config.toml
model = "audio frame classifier"
dataset = "synthesized solo parts of chorales (CocoChorales)"
train_examples = 39062
gain_aug_db = 10
noise_aug = 0.002
time_shift_ms = 50
n_mels = 40
hop_length = 160
input = "log_mel"
spec_augment = true
win_length = 512
num_classes = 73
output_stride = 4
arch = "mobilenet_v2"
norm = "groupnorm"
hidden_act = "silu"
weight_standardization = true
depths = [3, 3, 3, 3]
kernel_size = 5
stem = "single"
expansion = 6
widths = [128, 160, 200, 248]
init = "trunc_normal_002"
residual_init = "none"
optimizer = "muon"
muon_scale = "original"
learning_rate = 0.011
momentum = 0.95
nesterov = false
orthogonalizer = "newton_schulz_5"
adamw_lr_other_params = 0.00081
max_grad_norm = 3.0
max_steps = 12200
batch_size = 256
epochs = 80.0
lr_schedule = "cosine"
final_lr_fraction = 0.1
warmup_steps = 240
weight_decay = 0.04
adamw_weight_decay_other_params = 0
Rows from block 5 of a small audio frame classifier, named by matrix and row number. Rows with one number belong to one channel. Each number is 128 + 24 x the weight over its row's rms, rounded and kept within 0 to 255. All counts start at 0. Numbers have three digits each.
After each channel's rows are labels from the 100 clips, of 14848, where the channel reaches its highest value: "strongest on" is what is common among them. Only what is clearly more common there than usual is listed. The data: synthesized solo parts of chorales (CocoChorales).
# convs0: expand pointwise conv (model.blocks.5.convs.0.weight, 960x160x1, standardized in use), inputs 54-107
# convs2: project pointwise conv (model.blocks.5.convs.2.weight, 160x960x1, standardized in use, transposed), outputs 54-107

convs0.401:088099087063111165157092149105153132122121092148155135113153127097118123150125175155106174150169138177162164161123167127155136104138156158090106116099124102122142
convs2.401:158096142138131098106175128147130136156078134108144149136113125101137152121137107125132116126096095147089112106156137127124128158160137120141147128122162158115151
strongest on: note B4; violin; note E5; oboe

convs0.258:197110093122100083131127121142107143172114145113106108163135133118117128103154105132115161095117104140132087124142105155137170141132148154139094111171137137127143
convs2.258:165122118110111121134135137160069176121140115136137129163125139134138117102146069171133133119099074136134105092143126137129132156129138149140119125117138119123157
strongest on: oboe; note A4; bassoon; note C5

convs0.547:164060145096136147138107166144151154071136122139158127106159054140127101097155178142152074158086141151114129121134131131111107155081174152136132129120122157106123
convs2.547:082120141103171118098127175111192159113142125123120153099129080091136114158116188148132134113107206120112163146151151099105119106125167135167119127094127187112119
strongest on: note B4; oboe

convs0.490:137108156098098127156106164126097142142095122132106133122133113123127142133125114151142111144144153100113164090124147121157113110125137120113116121085128117130151
convs2.490:123090144140152114100129125083121123111142077153125142100169123155083149138133117094114123109175165124111116110171114093109157113123087182156139127144130102117150
strongest on: cello; note A#3; note G#3; note A3

convs0.200:140136129113129094092110107134079101100104151105112137101091169136124143170120074163152145132096137146139136134139130108127160087088097136147114096120100072159152
convs2.200:107108120168136141147124118119192091126160124121122118167125103113120097127114149111123138165122119124132101080129146116126127143121129112130132129118127199146129
strongest on: note G#3; bassoon; cello

convs0.54:136139131126128120081171119107097127134134108080130126132118130144138116155172181111120146081119110107133101160127189130147112130134131118105104137071168089147106
convs2.54:123104186154133134143142124142164110106132142162140106202118120113154151123106182117131118174095119130105133123120103148142139117128139157122125145184131155137128
strongest on: note C#5; note D5

convs0.431:157092153123143149131138123153088148133069134114119110112121120156124162154088070099126142123114132144131186158069127168123124113100123203074073122130153140159114
convs2.431:131132094091139118141123113107126147137155112133124128147096099123094108082160209143095120081068094157112086120183117087134129130134121119161116119104112106144111
strongest on: clarinet; note D5

convs0.23:145168107078114118077122141140080134169095170091140130192154064164136140112156102115103140153123122166157120120109141158165130104128095161101111114128123166148156
convs2.23:108157098096095115088153135163139134133090153119125122166132070122132103134145078151140130149165125124136118127121147146137139079106073126110133133126126140140112
strongest on: horn; note G4; note A4

convs0.642:135126110127132120171160144136146156135143148119137117143137093103151133087113137153168150097122130142108153136154136150076122143148117100145119148172113121130121
convs2.642:131146117139073121164120135128152067128128130125125157088158136143145156154129099183121110140122102104119158116132129142127132121128144176146134146129133152145133
strongest on: oboe

convs0.197:089100086162103114131122107093081122166134172124159129123120147111098124136125139128112134110153119130098109139156107125089090174157110172142100112106131132154086
convs2.197:125150116145103118137134136110076117111153109095125129111111150088190146148124090135105124137142130133124137141110143147125125226138157101129126111109137119129177
strongest on: note F5; note D#5; trumpet; instrument: flute

convs0.147:102118104075116122148109156098130140170100185155139147107152144131131099138118098145167092112140131141114129072137117106127151148092143141093118090117118109112112
convs2.147:144124122149072121147143116151127121126137111083126136104119138139085088139129163119148158159134136105122122121102122140086102142113085111147147158137130129125102
strongest on: horn; note C#5

convs0.466:123141141101097155115072114100105137119082095139129146138172061138145138166110123148119108128142194103119136175170130150120122139122168100157127144129108107137134
convs2.466:159149172125172116162116153131147142117159148121129107105105154156117155128151109152102107080144145115159149093096132112137125153113109170122132091129113129155142
strongest on: clarinet

convs0.394:117162141094129166139127124087099125153107116109152134155142131141197120099136169121161112134101154150130157101127163125099151137076161107157147100134142099135139
convs2.394:109144126092112106137122138109131147136126134112133115131106159163120170114117140107107143120152149128165112095138152158101124131132144096092126148177117197096125
strongest on: note E4; clarinet; note G4

convs0.162:131101161106116093122116106114106143117178113140166112122116117116121142113147123122148105169119133152110143169139135141068160121142141118114074095157154104129082
convs2.162:100128075173076125104139151125096135117139157101131125152137120094103127115126174112080144133183110131121140160136125157133139108123100173112114089144128134130101
strongest on: note D#4; note A4; note G4; clarinet

convs0.570:170112133149146098125108166134123122151165135132137152122137114141111114157166143129128104113109097106130093079141108132084090115112120097126129128136102142106153
convs2.570:106120152174052129181122121143091125119124138114143133148127120150120142112101139107106090120170068146161101168094118150114143103103115127128138100154111142117136
strongest on: note E4; clarinet; note D4

convs0.515:131103149090126104127154113158146131093140061159151115101147088144170126133139122139107070110124135152143128102130114134146114118110159146104112083119096132087121
convs2.515:125117154136164124167147136139209108155149132109132141096123114142123159166136137171120117154163160116125126113144128150135125133139185116122144114125151184130092
strongest on: tuba; note A#3; note C4; note G#3

convs0.655:157101172142106137140116119175129134155149166135158130167143151102099117124156163099129118154138114124109129150114133080127120057107138181140117132133148152098140
convs2.655:093144146075133139104118132136110130135183080100134136079134106096145157108161132151145131070147099122124136133162128146095134152130130107105122124139116117121087
strongest on: cello; note A#3

convs0.713:146148118097106141130133108104138134138104140146096106130167137149164156089151141112151117142112094109115160106128111107142143152098151145124143073143105121149141
convs2.713:150162118141150109144170138122116107083067145151130090099127145111121162109151139124122108130129112118156146154145167116105117092155154097083107109153101151119167
strongest on: clarinet; bassoon

convs0.391:155063137120169099164117125132132125183133084099143123110127171138098132057137121101151121128121114117124087129121101169107166101130134141108069097137164120193148
convs2.391:130100108167131121150150138100217177124063075146128122156121155069111124105161153130134154151163066140110086132132132123116135110116133131125116116145137145188120
strongest on: note F5; trumpet; note F#5

convs0.555:116123169079165115111140123135138145134141133157145155097139141114124167107113130119098111109153137156095152116152139158107150105102122118107156130147120143142129
convs2.555:141133091193073122173129144153182110136129110105124114140111124157140112128127145135144125166102121134147095137138138124124127163134150148103126129112137127095122
strongest on: note B4; note F#4; clarinet

convs0.267:157116145154144132138091102155161088153140082131123090122101182122142099140143119118112126141113124153153125093141086120122139110108097168118128117160162126122093
convs2.267:111140123197066127155119136112198098131161120144132130119109163114131164128154148128118133103123107108132118140123120126124118148118118144129127109150138150149130
strongest on: note D#4; clarinet

convs0.230:117162129135155120121160088133173112143117114157120126127161144130087133176113157099093110171134150104103109141149133125108094141125126113114133131176116093134081
convs2.230:130099112092150131161166142102127128120132130142155114136103139102142134109123124082129114100134094163151108145169104090155141084113104099154113126148120069130142
strongest on: note B4; note F#4; note C#5; note G#4

convs0.280:147104102149173112134145102143139155112102125108217117161158079114100137092123173137112173126115141129100109163130158101117146102129110123191114116098134116158123
convs2.280:143152143145128136181147130139119168161172154138118118135131138157091155119145161164114133143149189143157163142141121112125113108104119136155148170079148192143070
strongest on: note C5; note D5; note B4; flute

convs0.556:122128112129086136138176108127134107156134086087128127127108144153127110105178154133152141161144079115125124146118125152113121100147140114137130151163129137183130
convs2.556:107154111094018129095138117109110138145129115109113129110109120143118142123134174132104154159133081125115104141128143143127131086125131118118129135120124109146097
strongest on: cello; note B3; note A#3

convs0.375:136122113125140118098122158120097136156110084087126115122142117170156121133141107160124121137107114136174145124155111109117150145119073128133136098147155080106175
convs2.375:117142098159096131170132123119201135111203165148132125125096108130122105106112202115131128112126153125121092151124151134122125111130151146110129126125117157154078
strongest on: note C#5; note G#5; trumpet

convs0.765:090137102094105168112100147115132153122073175114139136139143160132108100180122067160131069119134107109125122120125123130103155108118177125139123158130086147100125
convs2.765:101123087098131149115111123115130141117107118115135126154176131149107135107170069136150137111087090146120123122131091130142133108134128099161099110109132141116148
strongest on: note D5; horn

convs0.636:129110116088114121081132177118134123137155098135116083111159104190148163124152136135105140137142087130155102128122162161167109084157105069107126139156120117138108
convs2.636:148138127137109113149082115158109126168124128093124149131130119132129100154172147177137129161168080112160093082156136156118122126127180161111139116097136161157146
strongest on: note B4

convs0.348:102094116148124079132088141130140103120091169073112145119055116106130135166117134113135141112111095116131126135080127175132155134103127137204151150122148115125160
convs2.348:131158096127113169127144137135108122138144122145148126166145161193149180056070149170139123141111084132099158133154117129141165087152125139135094161124088118125088
strongest on: note C#5

convs0.576:171115127095132141119107119135140131110144107105163082132154114134118142150108135178128110117132152186116120120151145101113093115115149137145149132108124141110103
convs2.576:157137130091147116106150136136113119142154095117137111099142145127089135145109096135115115115121133110156093123164116141117120129123177121166123117122145119126119
strongest on: note F5; note G5; flute; instrument: violin

convs0.692:116075170133143162117137124107112144095108127162136124160132119129122116128136092117082112153126158158111139164104115105125160134140113120129139125132131159123103
convs2.692:117133113063134131125124137137105137143153138181125108172123107106147079135140100118114132129111114163141141080109141149119131130143139082140117114091139102143145
strongest on: cello; note G#3; note F#3; note A#3

convs0.626:066128161146158126095100121091105152143184089189169132117107133143128094143178141130136127113132081149141128112137128136186158174140139122099139138123090142108089
convs2.626:129137161131182135143132140099154175100170113140118100118111139112133116108121081124123097122088066148133126106128118150155147165143137129134118165094124101122148
strongest on: note F5; flute

convs0.465:115176079137139118112144158135084127141150106193150120107129131137167173149127141129099117108126128111105176126111137156136139133116099077137145111131089136146145
convs2.465:144146118117139144099115144151056087163094098121115128097119151120167157091141112113116113159097115103132121151116123107147130144150111072138137124087116122163152
strongest on: note D5; note A4; note D#5

convs0.339:129165139123158135154148124127141132090171128111111110121092134151173105126079169145140103134125120107118195130161103121099106099106129140142142101078148105118145
convs2.339:129110124137082133077134136125123103156061134158126115128178133118082149118181087121127157097135144135132099105108139122130135144126097121128125133191126140118071
strongest on: note D#4; trombone; clarinet

convs0.426:151121119125131113109111133148161118106136116143159098124137077166152137139080162144129088147079124102150108125138142160154089119090130117101104162139152135163098
convs2.426:066125144101066135113138144120085125125078119169119120148135113109116107135214106141131134155159122134139136156131137114120135131133084102136133121132122150118111
strongest on: clarinet; note G5

convs0.600:129129125127193172134153146123123151120126106138123132136151114125127130155146120138117167141141145150125102115110145151136076144116094106128121074119114129108073
convs2.600:165133157168142137176120116129150126102120103129131135154143134150147102132142106089144116160166195118103136067141120090137153111130127093106125160104106094137109
strongest on: horn; note A#4

convs0.181:114123123112102121168072116134123135142153127133115125138164094121084124127148138103154130132163102137118120140123124117165117151105151123135156148132119131133131
convs2.181:136124090156145145144136136124172124114130161101132133129158157114094144121088137093186140087155111148102142126138126130121154111108149142131123115120122143062118
strongest on: note F4; clarinet; note D#4

convs0.593:125154073109119077120113166169122152111161117080092140168132085126149095091136153139140136119129142126127126154096099163154110093112103105118117076136129131119116
convs2.593:132149113145127114138132161144188150133162107104115150169106121101138081127144120131136135114146171115113143162088108161145128127122131107135127123130132139142120
strongest on: note G3; tuba; note A#3

convs0.269:109154130100175153155122077145146138126116164124138164125121147117120106136108135127163101128131121128131117133101100147164114118093104130153151123126128177105137
convs2.269:089117105108143122134122141094201122124107095143125140152096128121123148117134178139100124173129068129138111079130129126151120127122131136137123107136153155122113
strongest on: note D5; trumpet

convs0.573:091124105123157112117145119138116149095108074119148138125127103143159127123187159128105079129139114151116095095119093157171172138113136110058106127128123115100124
convs2.573:149149143163088121127124162136136087159091099095111154095162125156137148167167114127119135113195125102150133085115124161111096148129171135138151135113144177151126
strongest on: cello; note G3; note A3; note G#3

convs0.675:131116102133127119119131107138145158157143097105160123166062091128120119125165108160117149149126103132140165128112131142124122113124111115123098134110117126150134
convs2.675:102110082115173119131112142139161148146110069100133132197109136090116112147143158112135123136161136110119151119120138150127131098137120155121135144117135147129109
strongest on: note E4; clarinet

convs0.203:102152118134110152143133117077108102130109146134120102163127133135151105145162103118163160147109126179114144095073104165071144176145151140138127077087112154105114
convs2.203:108118143167139106136105126116183139080130165157120144141110115122102134109100117081130078130117113134123137158203098130140141132129111133136130174107112181133143
strongest on: note E4; tuba; trombone; note D4

convs0.236:079113096130116158139120085085115141161142151148113131142092132102124114114168150147137102099132107121106099183153095178114144116164117155115099104119124135160094
convs2.236:080095112137143124143126163142159138062115112143118107180119112156120130084142112125134149147099184106158144148120120133147130076133129097135144114128129102129075
strongest on: tuba; trumpet

convs0.682:109133097176140143067120105116100133130129152135128114191128109159107140113166125146123128127148124167156138113105123123153137108094120121135118104122099143128121
convs2.682:114135116087031132138126129154136083101120134121124151040133124125108123113128103113107117146098069119142097119110098128142130136125147175148149125123137152117105
strongest on: note D5

convs0.235:138111121121095113142096129104156175140088157087078141115123146126135131135140118077115132135165154122124137073183113077164145155050111197171135114142138132124130
convs2.235:120143132148123186163126106131125125144151130142185128132125115117106114106124132120149113128094133174154104118071141128150148088179120112161107155152087089092109
strongest on: note F5; note C5

convs0.377:133145138120116201179150109110128092126137144136118088132152129148147106135140155116186107136092127142130115106122131113134117102101134123100117168130157142150128
convs2.377:090139125111091118071127143134113123146147123089133127124132123146091132126175117166103123154114124113137149092158145096138141079130123135162121136109126040143121
strongest on: oboe; note B4; note C5; note A4

convs0.408:120086139140125137154100151137114072124119141088127150149122124127081156148159182117114141129122078163134123165131152098109122119159179153128089137096109095113091
convs2.408:110138106093129119143099106109120116155113105157129137163147117132109148163173121161127117113150171088130141118107103120114129201127141161097140106069125134143142
strongest on: tuba; note B3; note F#4

convs0.125:083106103165131091108156107145155113116124138135142123161099127171175130113152160155138132119137120151118098124082146148132129115106110165164135114164109130125148
convs2.125:140167123107116146112111150108099141134081089175139114105158118139158109154130109118136163144132087122127096100140113109120076151142113104122160126107167127145086
strongest on: note G#3; tuba; note G3; note A3

convs0.247:110138138132126178147088116112149100140142107188147148137099144138114114161109113180124128122113139119174174126168142110126129157102079108114119147156118157140124
convs2.247:121096134154143126114135138138189164174100152134130128136138123141099122095079105142127138121104148123099149123110123118124116074130174110122120148135142098128120
strongest on: oboe; note C5

convs0.38:110120100139113107097091101141105117112132107147140157131113159141135151189123107102160119141093153114118062110159146136111073115112137110153116124115130129099118
convs2.38:145105157161132116122131091119134137138137081136143166156136157133146125164087095031123135128100076122121110140098093094123106097111094081129123106125118149110131
strongest on: note G3; tuba; note A3; note A#3

convs0.378:134066141161164138114095150096127096146132149140135123119171131141159154112124185142134112111119116151171117131147121105126080119138150125114113119163151099167068
convs2.378:119133154090023130134132113155149124093150106133123124136102121141102057124115112130128131197064088128127113139102147132111132132134108147120127123086123121102133
strongest on: note C5; note D5

convs0.138:114113068143096138143091118104109117099124138130149108120074122101125139159167126144101091136093101111094148120133149177139118152142135112138121145176119144143135
convs2.138:085105121152111125111106096101124123117089123116111129113132098112078153119138102115115117105131116120094120135102054113127123158121136131170124128159124162147181
strongest on: tuba; note G#3; note F3

convs0.650:134112134138146170165161100138145154157116138120085163158154093139152113100110106150114111135163132162129119119128108111143151143191091112095127151152113123132087
convs2.650:166101129144127127113085147141089131125082122141130164126107148107152138134134112157116100120151134145126142175087141105152127106131143178128112107126136115131147
strongest on: tuba; note A#3

convs0.35:100143124137091152094127172127078146151112159101138113141172108157134181130134122176092107168125100172163155118121116125114121092150079120155105099155159136123119
convs2.35:090120134141109128095132117145031124136069130111119118128133119126072162133136067142154125154130085121154143127128143136107124098122074134148135128107137090098116
strongest on: note C#5; note D5

convs0.185:126127113126138117120134076113093077110112138119115140156142127161113165159132130200137147113114091182092149143093122140146140108148119141133113099154135099148143
convs2.185:108116131145125129089132147143140197140192118128134127142138119126145079109162181103123139136133144133135088142149134131116123166119154117132127127094128126134119
strongest on: note D#4

convs0.406:169084144110137105185110142118157133150127144131122122133129124134173087092095147104144084100124139115120114124165121086069111155139135149100162135105122096114103
convs2.406:109156129138153123105127165138127117098126109127135132150136113180125151119136151141128147185125112126150133112115129155141124081141093141127127151112119108117160
strongest on: horn; note G#5

convs0.640:098108132162144121115139097073174155156124179124114122115107123155123131134145136146123156117126115163148102114112116112109151142185153151108111132075143131135113
convs2.640:119141155095146105149136119131085131128128140136119104107139104127148136097117124134146105155102126137169156105168139101104123136133125051151117091096122109122150
strongest on: note E4

convs0.459:144127105095171156159155132108091148124112138123112146081142086134105149126091144155142137119102139133119179134110101129091117123118102139137117112153130085130133
convs2.459:132118129084225121164145125123127139109107118112135137107153145122078140118106135119158148106128144110113108159106136117122131111134108164143131114122137092121147
strongest on: note F5

convs0.467:107109146080132180127082138142101142073117111102135109154127092140105112160134130119107155166155102143093147116071141108121119152134101142137124088140152080094132
convs2.467:133096122092105131120104171170114079107135107116124113146127124124125172142150107114120098109090129118092116154101094152150088138129144156112141116163139087111099
strongest on: note G3; cello; note A#3; note A3

convs0.175:114132115121116088103137099144114134172124146147178169103168134130128115083127122113129088126115136115127110064120138150163150119110147139136104121148114155168108
convs2.175:124100131142171119137110113153131148088151121153138128159111130135126085157133120110089130129148150101120157109102109117132097109145173197129132162102130141108208
strongest on: note F5; flute

convs0.116:099119151153102096083103112138105074130135142114140143180106149105094105129152149109139133131110107169128130127122128099120133119181129127145116133107120126132102
convs2.116:142123130176076105105158136121044101133194108118124123097147120125153149162101134165155099123135090150109119123083136114142139080129078102145127092151121156113134
strongest on: tuba; note G#3; note C4; note A#3

convs0.497:072097098114156121136113119170113149111117156101091159138124084133093125119158137118112110140113092192112116090118095154121141169107170121134114149086167173095108
convs2.497:134115132123162147111125102115121158122167165066132130110103146125128066137116132094155116118129115154100124161104155126155138122145105130158122121087114132136119
strongest on: note G#3; note B3; bassoon

convs0.109:111122123144136146152126106118086096118141146129105101138167115118098119133116155128112169120121096121122148097148183155112109154117105135101126127104127066092143
convs2.109:152147148138106168169144152148143152115153132135104104138109099156118114122127125122122134122143161116099126152145158083129129143150086106108124090104144115172128
strongest on: note F4; note C4; trombone; note E4

convs0.344:116089126131147123159098109130179158128133122150149155111158114133140158126143131114136170146130133090132164134168138111174132107096138162150135151155148122119140
convs2.344:117132112142119128109116161109160101124134152112139151112200137125135127105114152156136146166142110106136136182160113084115133143095088103109157110139139138128122
strongest on: note F#5; note E5; flute

convs0.330:139150142155117133198135089130162094146143135081091101126122179108114095162140145131146129136156138154103141170100138109112105127112109109075123164126123142130130
convs2.330:155119130139123123178129112124210114158158131108125125133114184128148095120130150133139130124178129120111105172110132137147117184120124133100130146135119121171103
strongest on: note D#4; note F4

convs0.456:152090089124157121125109127111139152126099110147165132115101094116152165139137182105141162083178116127146147132138163089125093131101115141098129180103147124130100
convs2.456:116162125107122126102133123125099133104106124128129110157102143114121120152122085087140148119133124129153130122105170120105124112132131120149128138094123164144123
strongest on: clarinet; note D#4

convs0.437:088107148126115093095127115099108170130128122163130139157137084173140167114134135110114148115109072105124124098124081123174195126177164163084111141081092105100127
convs2.437:095129120137132125112130124156134116167152139125127124118138113088114133154140147118126098147151213125113101103143102145117065109113149152119136119137128129152123
strongest on: horn; note B4; note A4

convs0.76:159164086144101120096133119106098172149119155096120118136140132145139137115148101125128117135108102158157155122115133131120136134125111164158126093127082154121188
convs2.76:121114116162175127137148130126150155193144118161129112132144108183124118119130099139098132158147115144136175077140164141114124129131122148130127133110130100110161
strongest on: note D5; note C5; horn; note A4

convs0.400:135121130134078119164098138156111108078172136114137066115143117156173110114114133132121109144094103187159106123162133158123141111108133123108078123103175112134123
convs2.400:122140133081004124150125120163090120084137133108126132114143125123136054137153143127129104188106072135144136115146130125117127145130105103141122114145132113116094
strongest on: cello; oboe

convs0.638:116101148159131166121117145100136128135157089132155119114106124174134096110129136131074144107063112131114067111105139136134115115128139137176146125094155126131123
convs2.638:124130132062123140130113155118181103089150088147115145149159116123149111131127124082130128153127106168127099087110127115136108164125149114113131097155144134119126
strongest on: note D5; flute

convs0.644:135108111144103110109165102123102133157151127078117091130088090141110116133176135142119117164121065174109111139130107138153141105152168121125158148135093117123119
convs2.644:166107146121160129058100160102130104144120162111113145154163110107111090146130111096111128128078071105097096121127134112143132137126155159141126127110127177120123
strongest on: note F4; trombone; note E4

convs0.87:133123106134133126154163136143109159101129153073153124146148138123144091095120155157132104114135134150137145091134135135137124144131095140175089097102133157126098
convs2.87:106127109131188132148132140149127163104081142160125125163129120151167054108120160127101119113104223122144099092128125136123123118109146137140119125114140140107096
strongest on: note F4; trombone; note G4; note D#4

convs0.173:115126123194088125115125111154085076129155106150139120148105120148121162129127135149095163094101104151131126174151133120106141156134089177135088144155124104146119
convs2.173:142106120013181122167138123120163187103086170121122123107122117103134069108138116126126132162142137124139140084154135154126134104126152078136132118122129150145138
strongest on: note B4; note A4; oboe

convs0.462:131146133134129162135114127138117132158180142143173117144157125153134171141146127164120117125092128139120171119144150116103105110171102158133147118076120117110138
convs2.462:126118144093142125094169115125114158155069160098117166127087151115115119086126190101125139101149096159106135145119128116171131118130145067127114120141144071105090
strongest on: note E4; note D4

convs0.46:116110165129168124114126139139117082159119120141123109105095115135112135106128135145138133130168103180086121127111123150110151139118090097120124087118131146153100
convs2.46:122154144174097130175124104139100122093143144126118159097126132172080119176095162128132151139171110103139119095106136137120146161111090157146140133089138145093106
strongest on: note C4; note D#4; cello

convs0.491:106130131115124101130172135120137133143128139122104113114142098098129161094155158145132157111119115145111109163109114175096139110123105101081138119134096154099152
convs2.491:106153142116091115131150129126166145145128175126121133066106118095151160151112184141106144033139107117122109148137144153153119148122143097143127130102132118135127
strongest on: note D#4; clarinet; note F#4

convs0.389:146127137108104131138116148154097169147135104130148130125103163140107147117099155146117118092136136139151079179100139106146136125120124169133143134126121106161134
convs2.389:115133114134120128124118111122131113125113115140121135118119090154146146100141136130128145086110108141140160105113127149121133143117099101137134093124137120066153
strongest on: tuba; note B3; note F3; note C4

convs0.621:135148127147100087131145100106109134146110151165153090106105115124132132126155088151086122127129072194126110123132120114095130155150153121101102120134140109127130
convs2.621:111128131108080129126108136151072119128141112135118128143136104105133169132116105097126104118131201132123137130119114131150142094136123107151120173126128160141160
strongest on: note C5; violin; note G5

convs0.443:153105168156104130172123097194109146126112131101108119130120108119134144086099140149114152148130118124127107152158112127142127158138174098094139108158144139147147
convs2.443:164132129086125117113100132098143127132091093137137160109131109101094114174127101171094149140144125152111214127124109121157148120160101166098113161110133156084094
strongest on: oboe; note A#4; note C5; note B4

convs0.422:108143120100104165126140136161122111143143136111128072113119109134112122141078127132120173140147142145102143141181125126155087130136158137123173158121133152122143
convs2.422:161104101092126143144114125132108111155156138106132131109125088162095073124082112116162149165096167151124166110124133135178121139154094135176158121164115118096124
strongest on: note A4

convs0.367:110173105142119136146123129147158135140077130139154139138148159170143170137129091164096113087123119100141119092167103134131133137151143087127102145151149112132110
convs2.367:155141132151121132091114149107151132134102138111122119146113102116141135132135078138143119064133163106145195156117150146112126126137143147155139117155115112175117
strongest on: oboe; clarinet

convs0.756:084155119135116140122111128123189105133088187131143109154152128180122153106137158101146170143118144148132124100093140131149124122147109122129129107114120135085126
convs2.756:140197124124098132147157128123134181142131056137141119157173139123123171152133128116153123189152107130141136177154126090139173117143138148106122118134120122136113
strongest on: note E4; clarinet; note F4; trombone

convs0.388:092140128144109134122097116117119126179119138149140105090138104203150159110081135139099164119085164119155134115131122152148139107090122092115087085150139119118154
convs2.388:167111152108184117073148099188137121121187155115127131127125143161124149115160118123133132130099073131118141091122122139094124137137126140146130146122131120126119
strongest on: note F#5

convs0.302:131148074165095141112123101115149146125115115097146116146145185157136099131112122136154134132112121139146154082107127155115111132109150178099123118144118164090202
convs2.302:160146080097162118155154146172156146150156065152127109086151112152105123154156113107123127100178186121133165066126122128124118133118167126111145114136139145135136
strongest on: note C4; cello

convs0.735:145167137127098131164105117175119140119160106167151139152119113124096139165153086132071115145101147145102124138130148100104121120139111114143137162081149122156084
convs2.735:106125130205141138065131164111165130132151115144143125148159106119150141132135124120142121086108095142124090163131113111126146158119164095135119124172146109080137
strongest on: oboe; note A4; trumpet; note A#4